config.toml
encoder_arch = "xception"
horizontal_flip = true
text_encoder_causal = false
text_encoder_head_dim = 32
text_encoder_qk_norm = false
beta2 = 0.999
Rows from block 6 of the image encoder of a small contrastive image-text model, named by matrix and row number. Rows with one number belong to one channel. Each number is 500 + 25 x the weight over its row's rms, rounded and kept within 0 to 999. All counts start at 0. Numbers have three digits each.
After each channel's rows are labels from the 100 images, of 14848, where the channel reaches its highest value: "strongest on" is what is common among them. Only what is clearly more common there than usual is listed. The data: photos of plants and fungi (iNaturalist).
# convs1: first pointwise conv (encoder.blocks.6.convs.1.weight, 640x320x1x1), inputs 80-159
# convs3: second pointwise conv (encoder.blocks.6.convs.3.weight, 640x640x1x1, transposed), outputs 92-183

convs1.544:508524518521506534512447488479525472482487487478485518507492564482537507455504475507521571494498465550484527519537496463486503528480502490492467451492513443543489512512546488510490542517529539507508503525488493502509525533515544520513489499
convs3.544:455479509523528510484544533476461475521508483552467534540463489507528511529521449527463462514519514557535511531517492479485526454492481507490474513480526535550528468506516522529507503506466508506492510504481512498505499498532516505463494465502531499477514511478523477484494515
strongest on: order Lamiales

convs1.16:537478504507467452473485507475518489587506509485491508480444538484529507521514489516540527505485511518521501492490513459488527455526502539476538472520496505496485442510501521469488466452525505500476544523493502521511482470422459483534489525
convs3.16:495536510508526516526507509558551515530499473523521524493536506506514498546483488516470482521547506508490501468498520500445510490495529530476564530517532515558486491497537486525510510505474511493514544494525516523496498500519557450516501549505514539503480499492501495507528464
strongest on: order Lamiales

convs1.392:525537484496489491515450543550508467520527511473518517488466540502505503529525487507491464460490506512486504515483471497492506467537526531513518505521506481467522494507481489502561496509498505446502537538495528465501520501451539505500476515
convs3.392:542498446512516473514550483534505494484455493510443498496477493497528512455542531497473543512477489519475504486483502523506483509545495510499485518466484537510477510523510468499486493484466498508522506503483515485523505460461525474490512484509478540476504489475490475521482461
strongest on: class Polypodiopsida; text has "fern"; order Polypodiales

convs1.387:498485476528498491557449515481493443523486502471542542478504445503518526497508499469533495470476525533505468490515496487489489536493505525481463503497484494480469525503487514551497524447506479494480487530464506489489523553512500526503444513
convs3.387:512529477486496500487482492493476501505510554514501502463509504491479523498546546483481536516491562469497487521462501516554510516526503520490484506495517484527477490491449510464479477496463523509482490465503541493526529510455464502518517444542465513519526483518498528491508517
strongest on: class Polypodiopsida; text has "fern"; order Polypodiales

convs1.185:458435502493516520525521474512480521512526502503518455481492527467482505519535537489501492501488519513506481517535465475463464510456557507506444507490493514476498506455481516456596515527476496466513520524540503522509493505468468513485517492
convs3.185:474505498509530505513500495507511514471492477518486533474480508474473484534518503518509494493500499553516497505507516510509486515475507437495465481514444458523472520470494502506500489489522508520492528484489514518420524498504494516514501526488527501528453479468520464504540438
strongest on: order Lamiales

convs1.463:504531454522512571517497487488483520500506513492507539508519517491471463504491485493492548515523505506545480529488488488478537491514507480495511535503524497509512492524501481508407506516531502506473501504500494522524498473539507500524535470
convs3.463:495569544488457472497469515462470511482456513496527476498512512487466509534498473490487496507532520475494471493494498517554463552496531562482500532514528504515494514502488514498525472530485506459478482500469452485525537551524511507494500537508544494535481504490507453522519541
strongest on: class Liliopsida

convs1.173:478500539522500492478461517473499484502480533490482527480502521501507487489501510500508518493524494495522474463491477556466509483465472539481493504507524455510487525511531495535518529467465465517460528491512504462479520483442477474474523470
convs3.173:511473474519484509497476464528485462514551528488511521506472503517516507485523484503501465523474503452477472480503471533511511486528544501512544432505484521498527507497486512501516529509506461529493498490518486494479489520514488460524496489471502511455499510461484519505528526
strongest on: order Fagales

convs1.63:475528516511501509517528494469509518538486479486496524465545492489512477499508477496512478456512517479519512502476540491483537512462482515532515488484434530510472518537504557519481514532500480523507495471553471467511491488536473509471473507
convs3.63:529525522488539475509489453493485518479511492498503540591468529476500491483490501505483508518543476538520543505497521484520509501484522472496525499506484521510489510514515476492484511516503517503487531470511506528544518499528506481490499486515492523496430505481490508521502504
strongest on: order Asterales; family: Asteraceae

convs1.526:485454488440490479464507524479494494524497464499458552501433457493523476490478522485520503494482462493490454464494532537514483495482516518512523502482504502498516506517515499490462497460507471491516501493491488490517484460505435486533490515
convs3.526:513564536502517522538503502524503487512433539519523535483519541530474510523507498517461507495517508474556500503464500528497491501519505542499537492519526527461519495521504449458510502519509450491496513542448518478515601529477499515501474523483498526519472471546448536487502547
strongest on: order Asterales; family: Asteraceae

convs1.35:428504507535465504498503522496477502520475500532511485499492517517475507476491446504559496492489517492475480488466527501506543525431481462480472519480539540529505425537466585514514533542496503505490502502544509496469483508520484476477502493
convs3.35:484478475524525456530510494498449472509510519519534478538510507514498525495487525500469555506474525525520530534528496502500539480510467487528492545543510507517483528457484514472534527537539522504494507471549481497501516514524499498510552485544485508542507495466539545533489548
strongest on: class: Liliopsida; order Asparagales; family: Asparagaceae

convs1.98:496496474514536467487527455557504501488515511500464512537527524463484568489555524532493488505513460512499535496517522502504496515485486490509547476462504506532497540484480533514505498484427488543517470484457492511482506529456509461495470502
convs3.98:494491551520487482531504514538481529455522504492502426461482490530479470507535482487490578554497482471494514495493485549489496433484496485517492477510552520540485481475520505563528482480540501542518539524488502508537517482526466506476527524507480508499560490473537491459491505
strongest on: family: Asteraceae; order: Asterales; class Polypodiopsida

convs1.54:514513531498482501492478479473481484481470533489492488488493493478542517439506482531498546529481517440495523498479514445456510529499503524503492527518547525460488506483494515485480508491489503488505475508499543500515490480521551509501475526
convs3.54:447442529496482501485537493487541495501496481453555511467517481463488517515500527514485544505465484443467462454484478503528499478478475483493536489448492454467470536469482480493529498514455497456508479508500493471503474411491495494496483505484465503485476467549528517495479515
strongest on: order Asterales; family: Asteraceae

convs1.567:518492496500516494516474517478498465514479523488478516473549460510496535494498484508521525524506508525491448480509525492465492479452399548483521475482503491475505514505489530505481515523498506488491457506504548481499540529477521455489528489
convs3.567:501515501512524504473492525519524523492516458522517499477537486513520498500497498490556462504500470532465514509544482563454517482531508506516506495496505487508497474527477508529501500532520463485485540499507462476496500511471507500504476557462504509516499518482525468511513490
strongest on: class: Liliopsida; order Asparagales; family: Asparagaceae

convs1.328:512506515503476490539524507519469509503480474452458514512494522485522521504494469564510534498512494497511516539523465516472498505485483438507532451512478530493481523513485493521503537477500495491515499481475473470451489507548498500507523473
convs3.328:487467480520485513515499499530543457431503486460512517467494510479572492482538469502502492520517473495539515489487519520493489491441489497466487502509523506510485544475515512503527554520477506503564462528503546524517510536461462496508484461474528477518521479553497482504528521
strongest on: order Asterales; family: Asteraceae

convs1.183:497481528488533461520506498493510480492493540515490520513510486521510576479492493503519490503536476528513503543485516471474472502504495486489461447488484486497503531507474488511507499539497491495501486510469513513517542516479480498487514514
convs3.183:488509517491498473515530503537500477519508530503468501497508498527472540540524475505505548571480503530513519482496538524479528508506499505505509497502487501523503503509517498535554501544500501531489533478534486512501533505528545486534493552496478541500498446473469486473504504
strongest on: class Polypodiopsida; order Polypodiales

convs1.221:487501499498519411514493516537511497507503523481467506478509511488467517488494518468516500527502517490499504473480490514511520468490508520518460490517480476458509513511502486484522488503459508490533530457503522479471495483511490507519526475
convs3.221:473444509506461474506502467476479535504489504495505482477514484484518459463485485483470529493486491495490452487450523450506519498496488498539511508507532520518524513512502480445491507525510495496512508518469509524477478477514507502485507493466501466487513511534520449541514533
strongest on: order Lamiales

convs1.69:479490478475547520532516525497515541529457530530531479436479480515514484507461458491495488489487526529529547506525497484509489528505460478476518550501444516496504525517476462483502477471539471512487509517535536520473455500513474468497478487
convs3.69:484522477488508508488479524511482511511506534500483484518508512462455488512474506499503495467494526467470491514521479498485525510524440534494450513487516501488509487453514489500555489505494513503469466507494490480482497507471485468484504505494496538474518501536498442503510476
strongest on: order Asterales; family: Asteraceae

convs1.159:491525450514507506476476445533537485474506544500503532459496486518489485473473529465511521511474472505515478504504556500506531488505493500489475461511478506509447438507517510558509502498502502512518480489492488495485482484485531493526535492
convs3.159:498465510451487513478538519489488495497508468516499503431506472470513465515507490529499500522458512490504526479473471481507510499506470478498484507487470520463523476529468415485483503482502500526488479464480531497457453487508495505505519484504520433493510527495512504486527485
strongest on: class: Liliopsida; order Asparagales; family: Asparagaceae

convs1.171:525507493496529476533470539493509452517498497449494504505534473482534522457495512486523540520503525487514451479521519490456516530476461515489469465491516493439500494522473505526507505486497509478487505516490502468489497547536505459480501493
convs3.171:519511498538523504479496529459521503493474485453478459519532490514549510499498495510490492509531456525467483511553519542461493460497491506500524484509521507486486481508489492513498467512537451461471507531481470499502521474482507492497448537483515501499515549490530465529497474
strongest on: order Asparagales; family: Asparagaceae; text has "yucca"

convs1.348:513516548513496524500503459509520494494531512531495510524472506519542471476526519473491544520489490475514490489511494467502503491534529493500493463523494511464504490518495507456515523483539533470494493493459483487509488512512466496475515494
convs3.348:515511515500568500517474491509485537512501517543488524524540535482497523486516492532462467501539505523515475508522515488475498517524471501501526502479497510532485528512485469530458515493492451495496498510466491547522496482463516533541434517491518499454499490512510473522507467
strongest on: class Liliopsida; order Asparagales

convs1.390:481483464515492535482456482463496503519528498501515472544499522489475470464498508478551477529458513507522516498492446466478478509534487496499514469513517493504494509472499507489495510508519483512493478581451480488491486524560521493503478477
convs3.390:536554499469514539524517491504489494496525500483508502451493504458500525528486545497526504480515511451444459446504494499492497528493497516544479526510487508524460569490473520503498504481489473500506515528490499495484493507483501540562490517528509499490487462506511553497527481
strongest on: order Lamiales

convs1.371:501514482509570549493528476500466523515517479470494509488495491441516460507510508467468465505535480482519511508490470481525531478482493524515524515510495469481479529474508483498490474508474525524499480475508494496509511459518546536515485496
convs3.371:489482505538471488467505521505522495465479477510480483461453442519512507464490504484505518503526507472489463479467466473536510490487522510457533496501474493482493488504509485508492474514496481497478508501464528517498480497459508484492503497485568470456531466501483478500500519
strongest on: order Asterales; family: Asteraceae

convs1.170:482526469530499448475508502513490530502479499466506489496483465481483532476533497478476520565495486508540511480501471521516519475512521478469516510493522505538483503453537507526483523429496504486498497504527476529484465538458500459483496491
convs3.170:469494468525538449515516481511504540459482516540465535497476507512517474527553482486469522515486494522504478508482520573457523493508511506528488488496512492509487564541518498487478515479458513490530504510532445552521488519517515496515552444486476472453478483506464478526519486
strongest on: order Ranunculales

convs1.228:492516514510492522537446497492468461533499515511496520520504480525530528525533473492466478506508541516504504515481487495482507514557534476481506487487505495470511510477517468496501529487520517530485518512496521508495504558538502461496495515
convs3.228:486499538530525563463520529439430476502530473521469476489473470553528523543509531507506487476480460505459453443529508484476483476494479462496474458484515500511506475527461489468450478520487469490531486452457470547528503541445502531507481515516508481451524493523521474479505484
strongest on: order Lamiales

convs1.43:503482441529513514558472488454497464500518556467532493512454473501514484485490483495501489513503502505506483469527499468497488507558501518511514544493499462486517458528494505443519492530442526455535476459504515524483487495480524479498506504
convs3.43:518479503507493496456507510489503506494488507499476508509448499490472537449474481502521511485483508446478480496500496452498550511486499500525498501506481510505495504514491493491468538484506507523466535515474463501497518567518487521485533510537539485546478480514498515509528531
strongest on: order Asparagales; family: Asparagaceae; text has "yucca"

convs1.272:472552449504518452448517473518512558526514510486484479516490465513488500474492495473501498520512513476494475509488518521523509504489516518526500490509533483476503512513503514551498486466482481479501473492498505501494463515516462459494514509
convs3.272:482518490487527492482539515522488475471485473493479512481492499519526511502502455472490485532470484512484538551531512533437490441524453513513491553463522488504524538528538513510464484474486545530498490484536455506535494526537534484530533494487502532544509506533479523536514527
strongest on: class Liliopsida

convs1.340:522512541512474483529471526530512519509514498481524499492492529529464519531510512467503498530506504524518514535496496528472515514477519549486457504484472509456494499509535521533506535512525527492481545502525502513462493502495550483466502516
convs3.340:502498475483520480469455523502490463541492502478481517491585526517464486486552477496532515558529544492463500514524495509493483468500476505497496505512524466496494504520494484525482499493503530532462555482506501460491535461492480546513484514478495525495537487498456501486533441
strongest on: order Lamiales

convs1.543:469512536496475465470522508551521516496469463490470486488536522519517493475487503528488526473512527503518495511510467512481500521478469481530490507505505463495501512497562522516496502493516526491519521474490513532553503518552492476474482548
convs3.543:454484521501474497462512509510515477464520489484492512484506517482501448511540511495481481492504470449499455458476512493497523521472507522476477508476480509477510520484483530490568513500487517450508481483504495499519453497492496499522495470507510533440496448489583549502481515
strongest on: order Asterales; family: Asteraceae

convs1.151:501482439514493485489494531487490506479506485501496504508495433528532494482515504511498500489519499504457479521466549491511515511519487469500536524504479508542489518519520538511497512479507515520521464460487499514481486528450492502507451436
convs3.151:486506485448468514495472477510539501471517505544519550467535499483467514501517500527516492481450481480480482487467485504509468551495457489443514476488473457496487481512473481520490519494475445503483512506491546522534484475482448428500455526486500524477482512524505522522528501
strongest on: class Polypodiopsida; text has "fern"; order Polypodiales

convs1.280:521451518533517534553498510517503514481461530487501502548450499522452483431492493471506484457501534501519508501523463470550471480520481493499516484532504528465504528486496503520514489523478507455501517509525463476523561464496488495482484509
convs3.280:476484492488436541527500538547503559530516518476526506495562446488475474532480493489527516479498508480525517504503503482514497523468517474477480493517486505476502510493527479464521529481515519495536527491503499483437457520505463518470502487491472508492521465468495516466482504
strongest on: class Liliopsida

convs1.46:495490513554462499468477483488528488482450520458432507466492453461514484476526482446561520507538492499484494479475463480527555506493470500505487478466491483492454446531514512512507493516499481523509507500495460457548509502493487512495493523
convs3.46:531504531517477527502457568476520508498477485513524470522504478516509469488551497518471508475496479535475480522494513515520456529488508528475518483507509510488522499542508498476502476496538449520507495496482443512504496463485491459504455493476506498526496530512479491523527544
strongest on: order Asparagales; family: Asparagaceae; text has "yucca"

convs1.529:500470436523478457534454488493475432508491519534463469529571449503505528467554540491474499465473516533512457495544516496497484542499488527544499511514490503503497461501498470494531482498448482535511517508487475500497477516488475520528478512
convs3.529:520504515556501530530492517499535495532516491473488493505550505515531493471488503483521494531551544511480533534499494470500522509501449477488514520508537476520456507492523529535562459507522482450495523538489487525498511485469520507521528517525513543516510487452492459516486489
strongest on: class Liliopsida; order Asparagales

convs1.349:505518508468493457485474453504494425486527521494491488516547506495529494472507532478518486447518497515506510524537518494550497474503536503497530483505501465464500502504506523519521522497489469479510500504503447495543488459536498518502466509
convs3.349:503470435503494492517517541494468517540492496489490477558487503525520459538477546488490487470500479496493511540568516488445509472516524475485500471504472483552502487469534505484483491482501506489468502500506514491484488505495518514525493478518503526457514512495537526525482467
strongest on: class Liliopsida

convs1.486:543528488470545519472495477482514515484449464522540517488477534470504460512468522492494462492526468502512495536491459524487476471500500472481463502510485469439506541524518488518565515482517475523510497530492484437496485526543535518463498542
convs3.486:494561499429514542491481466443536457492494499534496481467477499474525489495499491472515474499501512538503483485473498527495485520507509522470460544494536457488521545488490489440492507537507518511522495477493493500498507473506474512499495507475472497533405519504489538484439516
strongest on: order Pinales; class Pinopsida

convs1.161:509513468519531482522512516496476493461491528514497497531489508495546497449468517504494482534488495533513472516511517499498503499494493480476462488504480504525538513512484485484502520487480513471511495404467524493492513513502454467527547521
convs3.161:491474516515525516497476492530483508495514524487559473524473536541487490533508527510487479512497474555552496490516498518526522517495482518503513513508496509538497536524501516534491534483496493515498466473477497475539494483503506506517528522493494524477503508452503478455491500
strongest on: class Polypodiopsida; text has "fern"; order Polypodiales

convs1.593:477517503526505462486477537504498513501443484465532484452447532526510488513486481565509494552488554510484518495485519517484506501496493578514438500475485524489505513469465488511478493483539540534517506520513497497496474537453485491469580498
convs3.593:471507490515505567489485502507496500489494501490479500518538511526511547518496500510561506513529483533521494543514518470511512495527523492526522441483508559531498523493498493505472537521478443502513534454474485484488533496483503526491470516496510556508482501494524491480470540
strongest on: class Polypodiopsida; order Polypodiales; text has "fern"

convs1.52:476504484519506478513495478491474493500527511522488485514468506517530493460513518505517507479478497497474465477457516490539502521515486486473501462493505487513526478496486538463507572484530479491550469492491499499484473480538523505486517482
convs3.52:528498502516508444554514488503482526508510479491479499506499520496500547479487499498538506477512511448532485471507482476469500491515510468484502513482494500465488458502491501505489484462506518511513502531545508512526522463512522514470445498490531503487495486524531486512518495
strongest on: order Asterales; family: Asteraceae

convs1.374:555482459508527493557495479467551530507505511541446491488486485508493519462530457527470519485457495522506500454469494481505515499482460537493512494504547480441541500489489505508489501494494537524538491499494519476472509484482517482513524501
convs3.374:524502505482523502483516486534453521489495551487516526469498528477433500544534497521517509524535535521445508498521525543541503581531513475492493490515494472516511511530529484492524548533507543525507497471519497512473521528518483486501488503497507506477485497514516467571553470
strongest on: order Asterales; family: Asteraceae

convs1.150:484469507548520534479545484479513559492467512436443488525504503481425499528500494485490508497519499539467476548503544479525505522490468467463480453520484483484506542466471485497526502501506507496496501511496503489524532491487537505495511465
convs3.150:497480476490478511503480501484490493510464528531530455465476495437518509509477548469546505485484486509459454527515534514523498497469500523505482505513471470554466507477536530455505531510503491487486513477496499479491477479486494501520503513502506506519497510507483493495479506
strongest on: order Asterales; family: Asteraceae

convs1.182:501510516502517495467467515518514474487507528460503469463507465523450529513424455466515520446494512568503507514473485518459471494498517509489461526505480482465470527498521510527493531485451507498512520527492497518519496528499507474501501521
convs3.182:477508469514488477541502465521560499535541483546528506526494482497450488490492485482494518534507508511500470564532508535526519465508467460518494527502519518521537473507540487488491498483481498531449498535553517481487510481520492487498521509518461547561448499495464513501487502
strongest on: order Lamiales

convs1.382:484489527448507555538495482504472502468488462469506503501474499466482480515480504478489510497511511547508485445469455522458533496507506500535478480514516479468478516531521522500493535534527513491490504532477446503497524564535483463523480529
convs3.382:531499494481500466529495484558471501516522504464535500516461526496474542511553507566516487471503479491531505471496486446552485494531482544484506535517495464497496518444460532508514478525490523538520478481462540515453509477539492498494482485497480528480489453450457488477516526
strongest on: class: Liliopsida; order Asparagales; family: Asparagaceae

convs1.290:512507444521546475534512478557492495501461545496524490535511484485536541486483501527494491472506539502525502502485518522514508506479517515479538504524517547493527497482500498486512501525492532446473496470482526506529523484469511518484486502
convs3.290:467473465529475500537487480495494505500478514506495534503525480473472479505514486447550503470498508469475485540509489435482502498491508490492497476481471508467488479492551496415544493523495509453539534500498538499466484482476478493510490479486471491518482466521470537516472513
strongest on: class Polypodiopsida; class Liliopsida

convs1.76:501500477524532493473492489486471507516555475525482468484453539483504512528520484505535522452496510575467496477456497511501496491488500557486504507505497493509505497488529562505524524485543520524501485535503512526467518491522483501516497488
convs3.76:501483512462508515562476499514495494529522527515508489502464523480508500498506469503488517515537474505453497480503523500483462488499516508509517483523504458516508515527550506497509451483483514485545510484482519481485515548493517469505506475492490512532487527489502538525449516
strongest on: order Ranunculales

convs1.381:552505496502481552512537515561485503474519561494546452483496488495491474539546525464489517460516502538541520477517507507498500517529516462494491529516490499464472505489497506500492536502509524492510501476526478502478461521476519520550528524
convs3.381:499488493504501498494514486486462449520496494446495508476486509522509484512452517515448506474487534507487489475482467471509541467509518510500512483483507513533459530498497515491518506515529475484568452494453520474481510501479502486537501512559481519515564487433463489441506515
strongest on: order Asterales; family: Asteraceae

convs1.360:505453522513509505527519509512478493494483486476476474540504504513547484486480504521472514441479489496510523535519488517544485468491508473509526493518506573478490487511478516457546535468506506439491521519506472475494497502498522484483490474
convs3.360:573496513455556499499496504470501496502492496478505484522504511530518529497512527554476486516524531529563511431518455519518531503541513528487515475505505499525474467481459469549501493466510504476472481491476506498530489487521528485489512505506510519460526494484516502476528508
strongest on: class Liliopsida

convs1.507:515523502534498542485473464520513491490493501526520500493498523475496500556506488513504477505464481523534523525508483537482504523513531508491496514526499512512467479463533461490537489519484500487432527522493495507509535479501466517490520517
convs3.507:502507512489506476533490488476497497520501522571514507482496516514504497532534522484494515527525566498497508520484560561547521524556542520559459540486549501504502541502516504431492552550527466497531524520506500509518545475523507541526546519541482492524501505521476506513492485
strongest on: order Pinales; class Pinopsida

convs1.470:559480500526528532503497484508514501501504488515431471473500476481469477500510489503485538487497481511505439508462542490504482440477484479479528517493545519480538527455511479510529480498536498528457520506532457507488502478514467504551496526
convs3.470:534465545479522489497508502479512507531511423513500526536503495515546500497511521488505464470448516496461496457503498486537480536509493517522512533464535471494470526508496481516489480451519495514481487521477474515510455538505518485510495513544468453499556510498514525528494541
strongest on: order Asparagales; family: Asparagaceae; text has "yucca"

convs1.300:495530499505498459494471516519472459473491515496490547536481497476496518488526519489506511482551537482514477509433556498517475507473497474506547496494530510488481506496470538517459512535450479493486483486499507489510492508510470486516469518
convs3.300:461487509507498520451494498524505429507537483550454492517517469501476469456529481516476475533472529532513496489505491549450515456533480515518499465505474514521485494495491505498487514488473462497444494520409519464506499498495515509439500502523521523528497489486489464459489511
strongest on: class Polypodiopsida; text has "fern"; order Polypodiales

convs1.393:473539518563474506499433506516470499444435490519530483520521514496526511507496493502504523462472529493501493486501471510515462545480523470506482516541492513485482497521500529520563500467509549471468524489469461493505506455493494523479498474
convs3.393:510520492515501532507542513503503520524533493499500546505491520516479537538509513523504476503497498503510497546536512469531484541508506485535503519516507500507496495481516513514524513559549508497499494518551507529487521538474539545545500530515499511495527505497507491504505536
strongest on: class Polypodiopsida

convs1.27:538519530556509499477501477491542533481487504484522504502534507505488469548505525523520514522489548522471505509512467498498492468511495488489494509460448488448489453535468478514497513484506503483518512514504520528524491546496432529491511534
convs3.27:550515519469475457482505507462504463489523488533519500459507492469491483440514511458499471501512511463480472480502467496475452498480516483495475522501501466483497474489500481517466452504491499512453493512509521491489477509478489494480471486452513485526498505523541500554512477
strongest on: class Polypodiopsida; order Polypodiales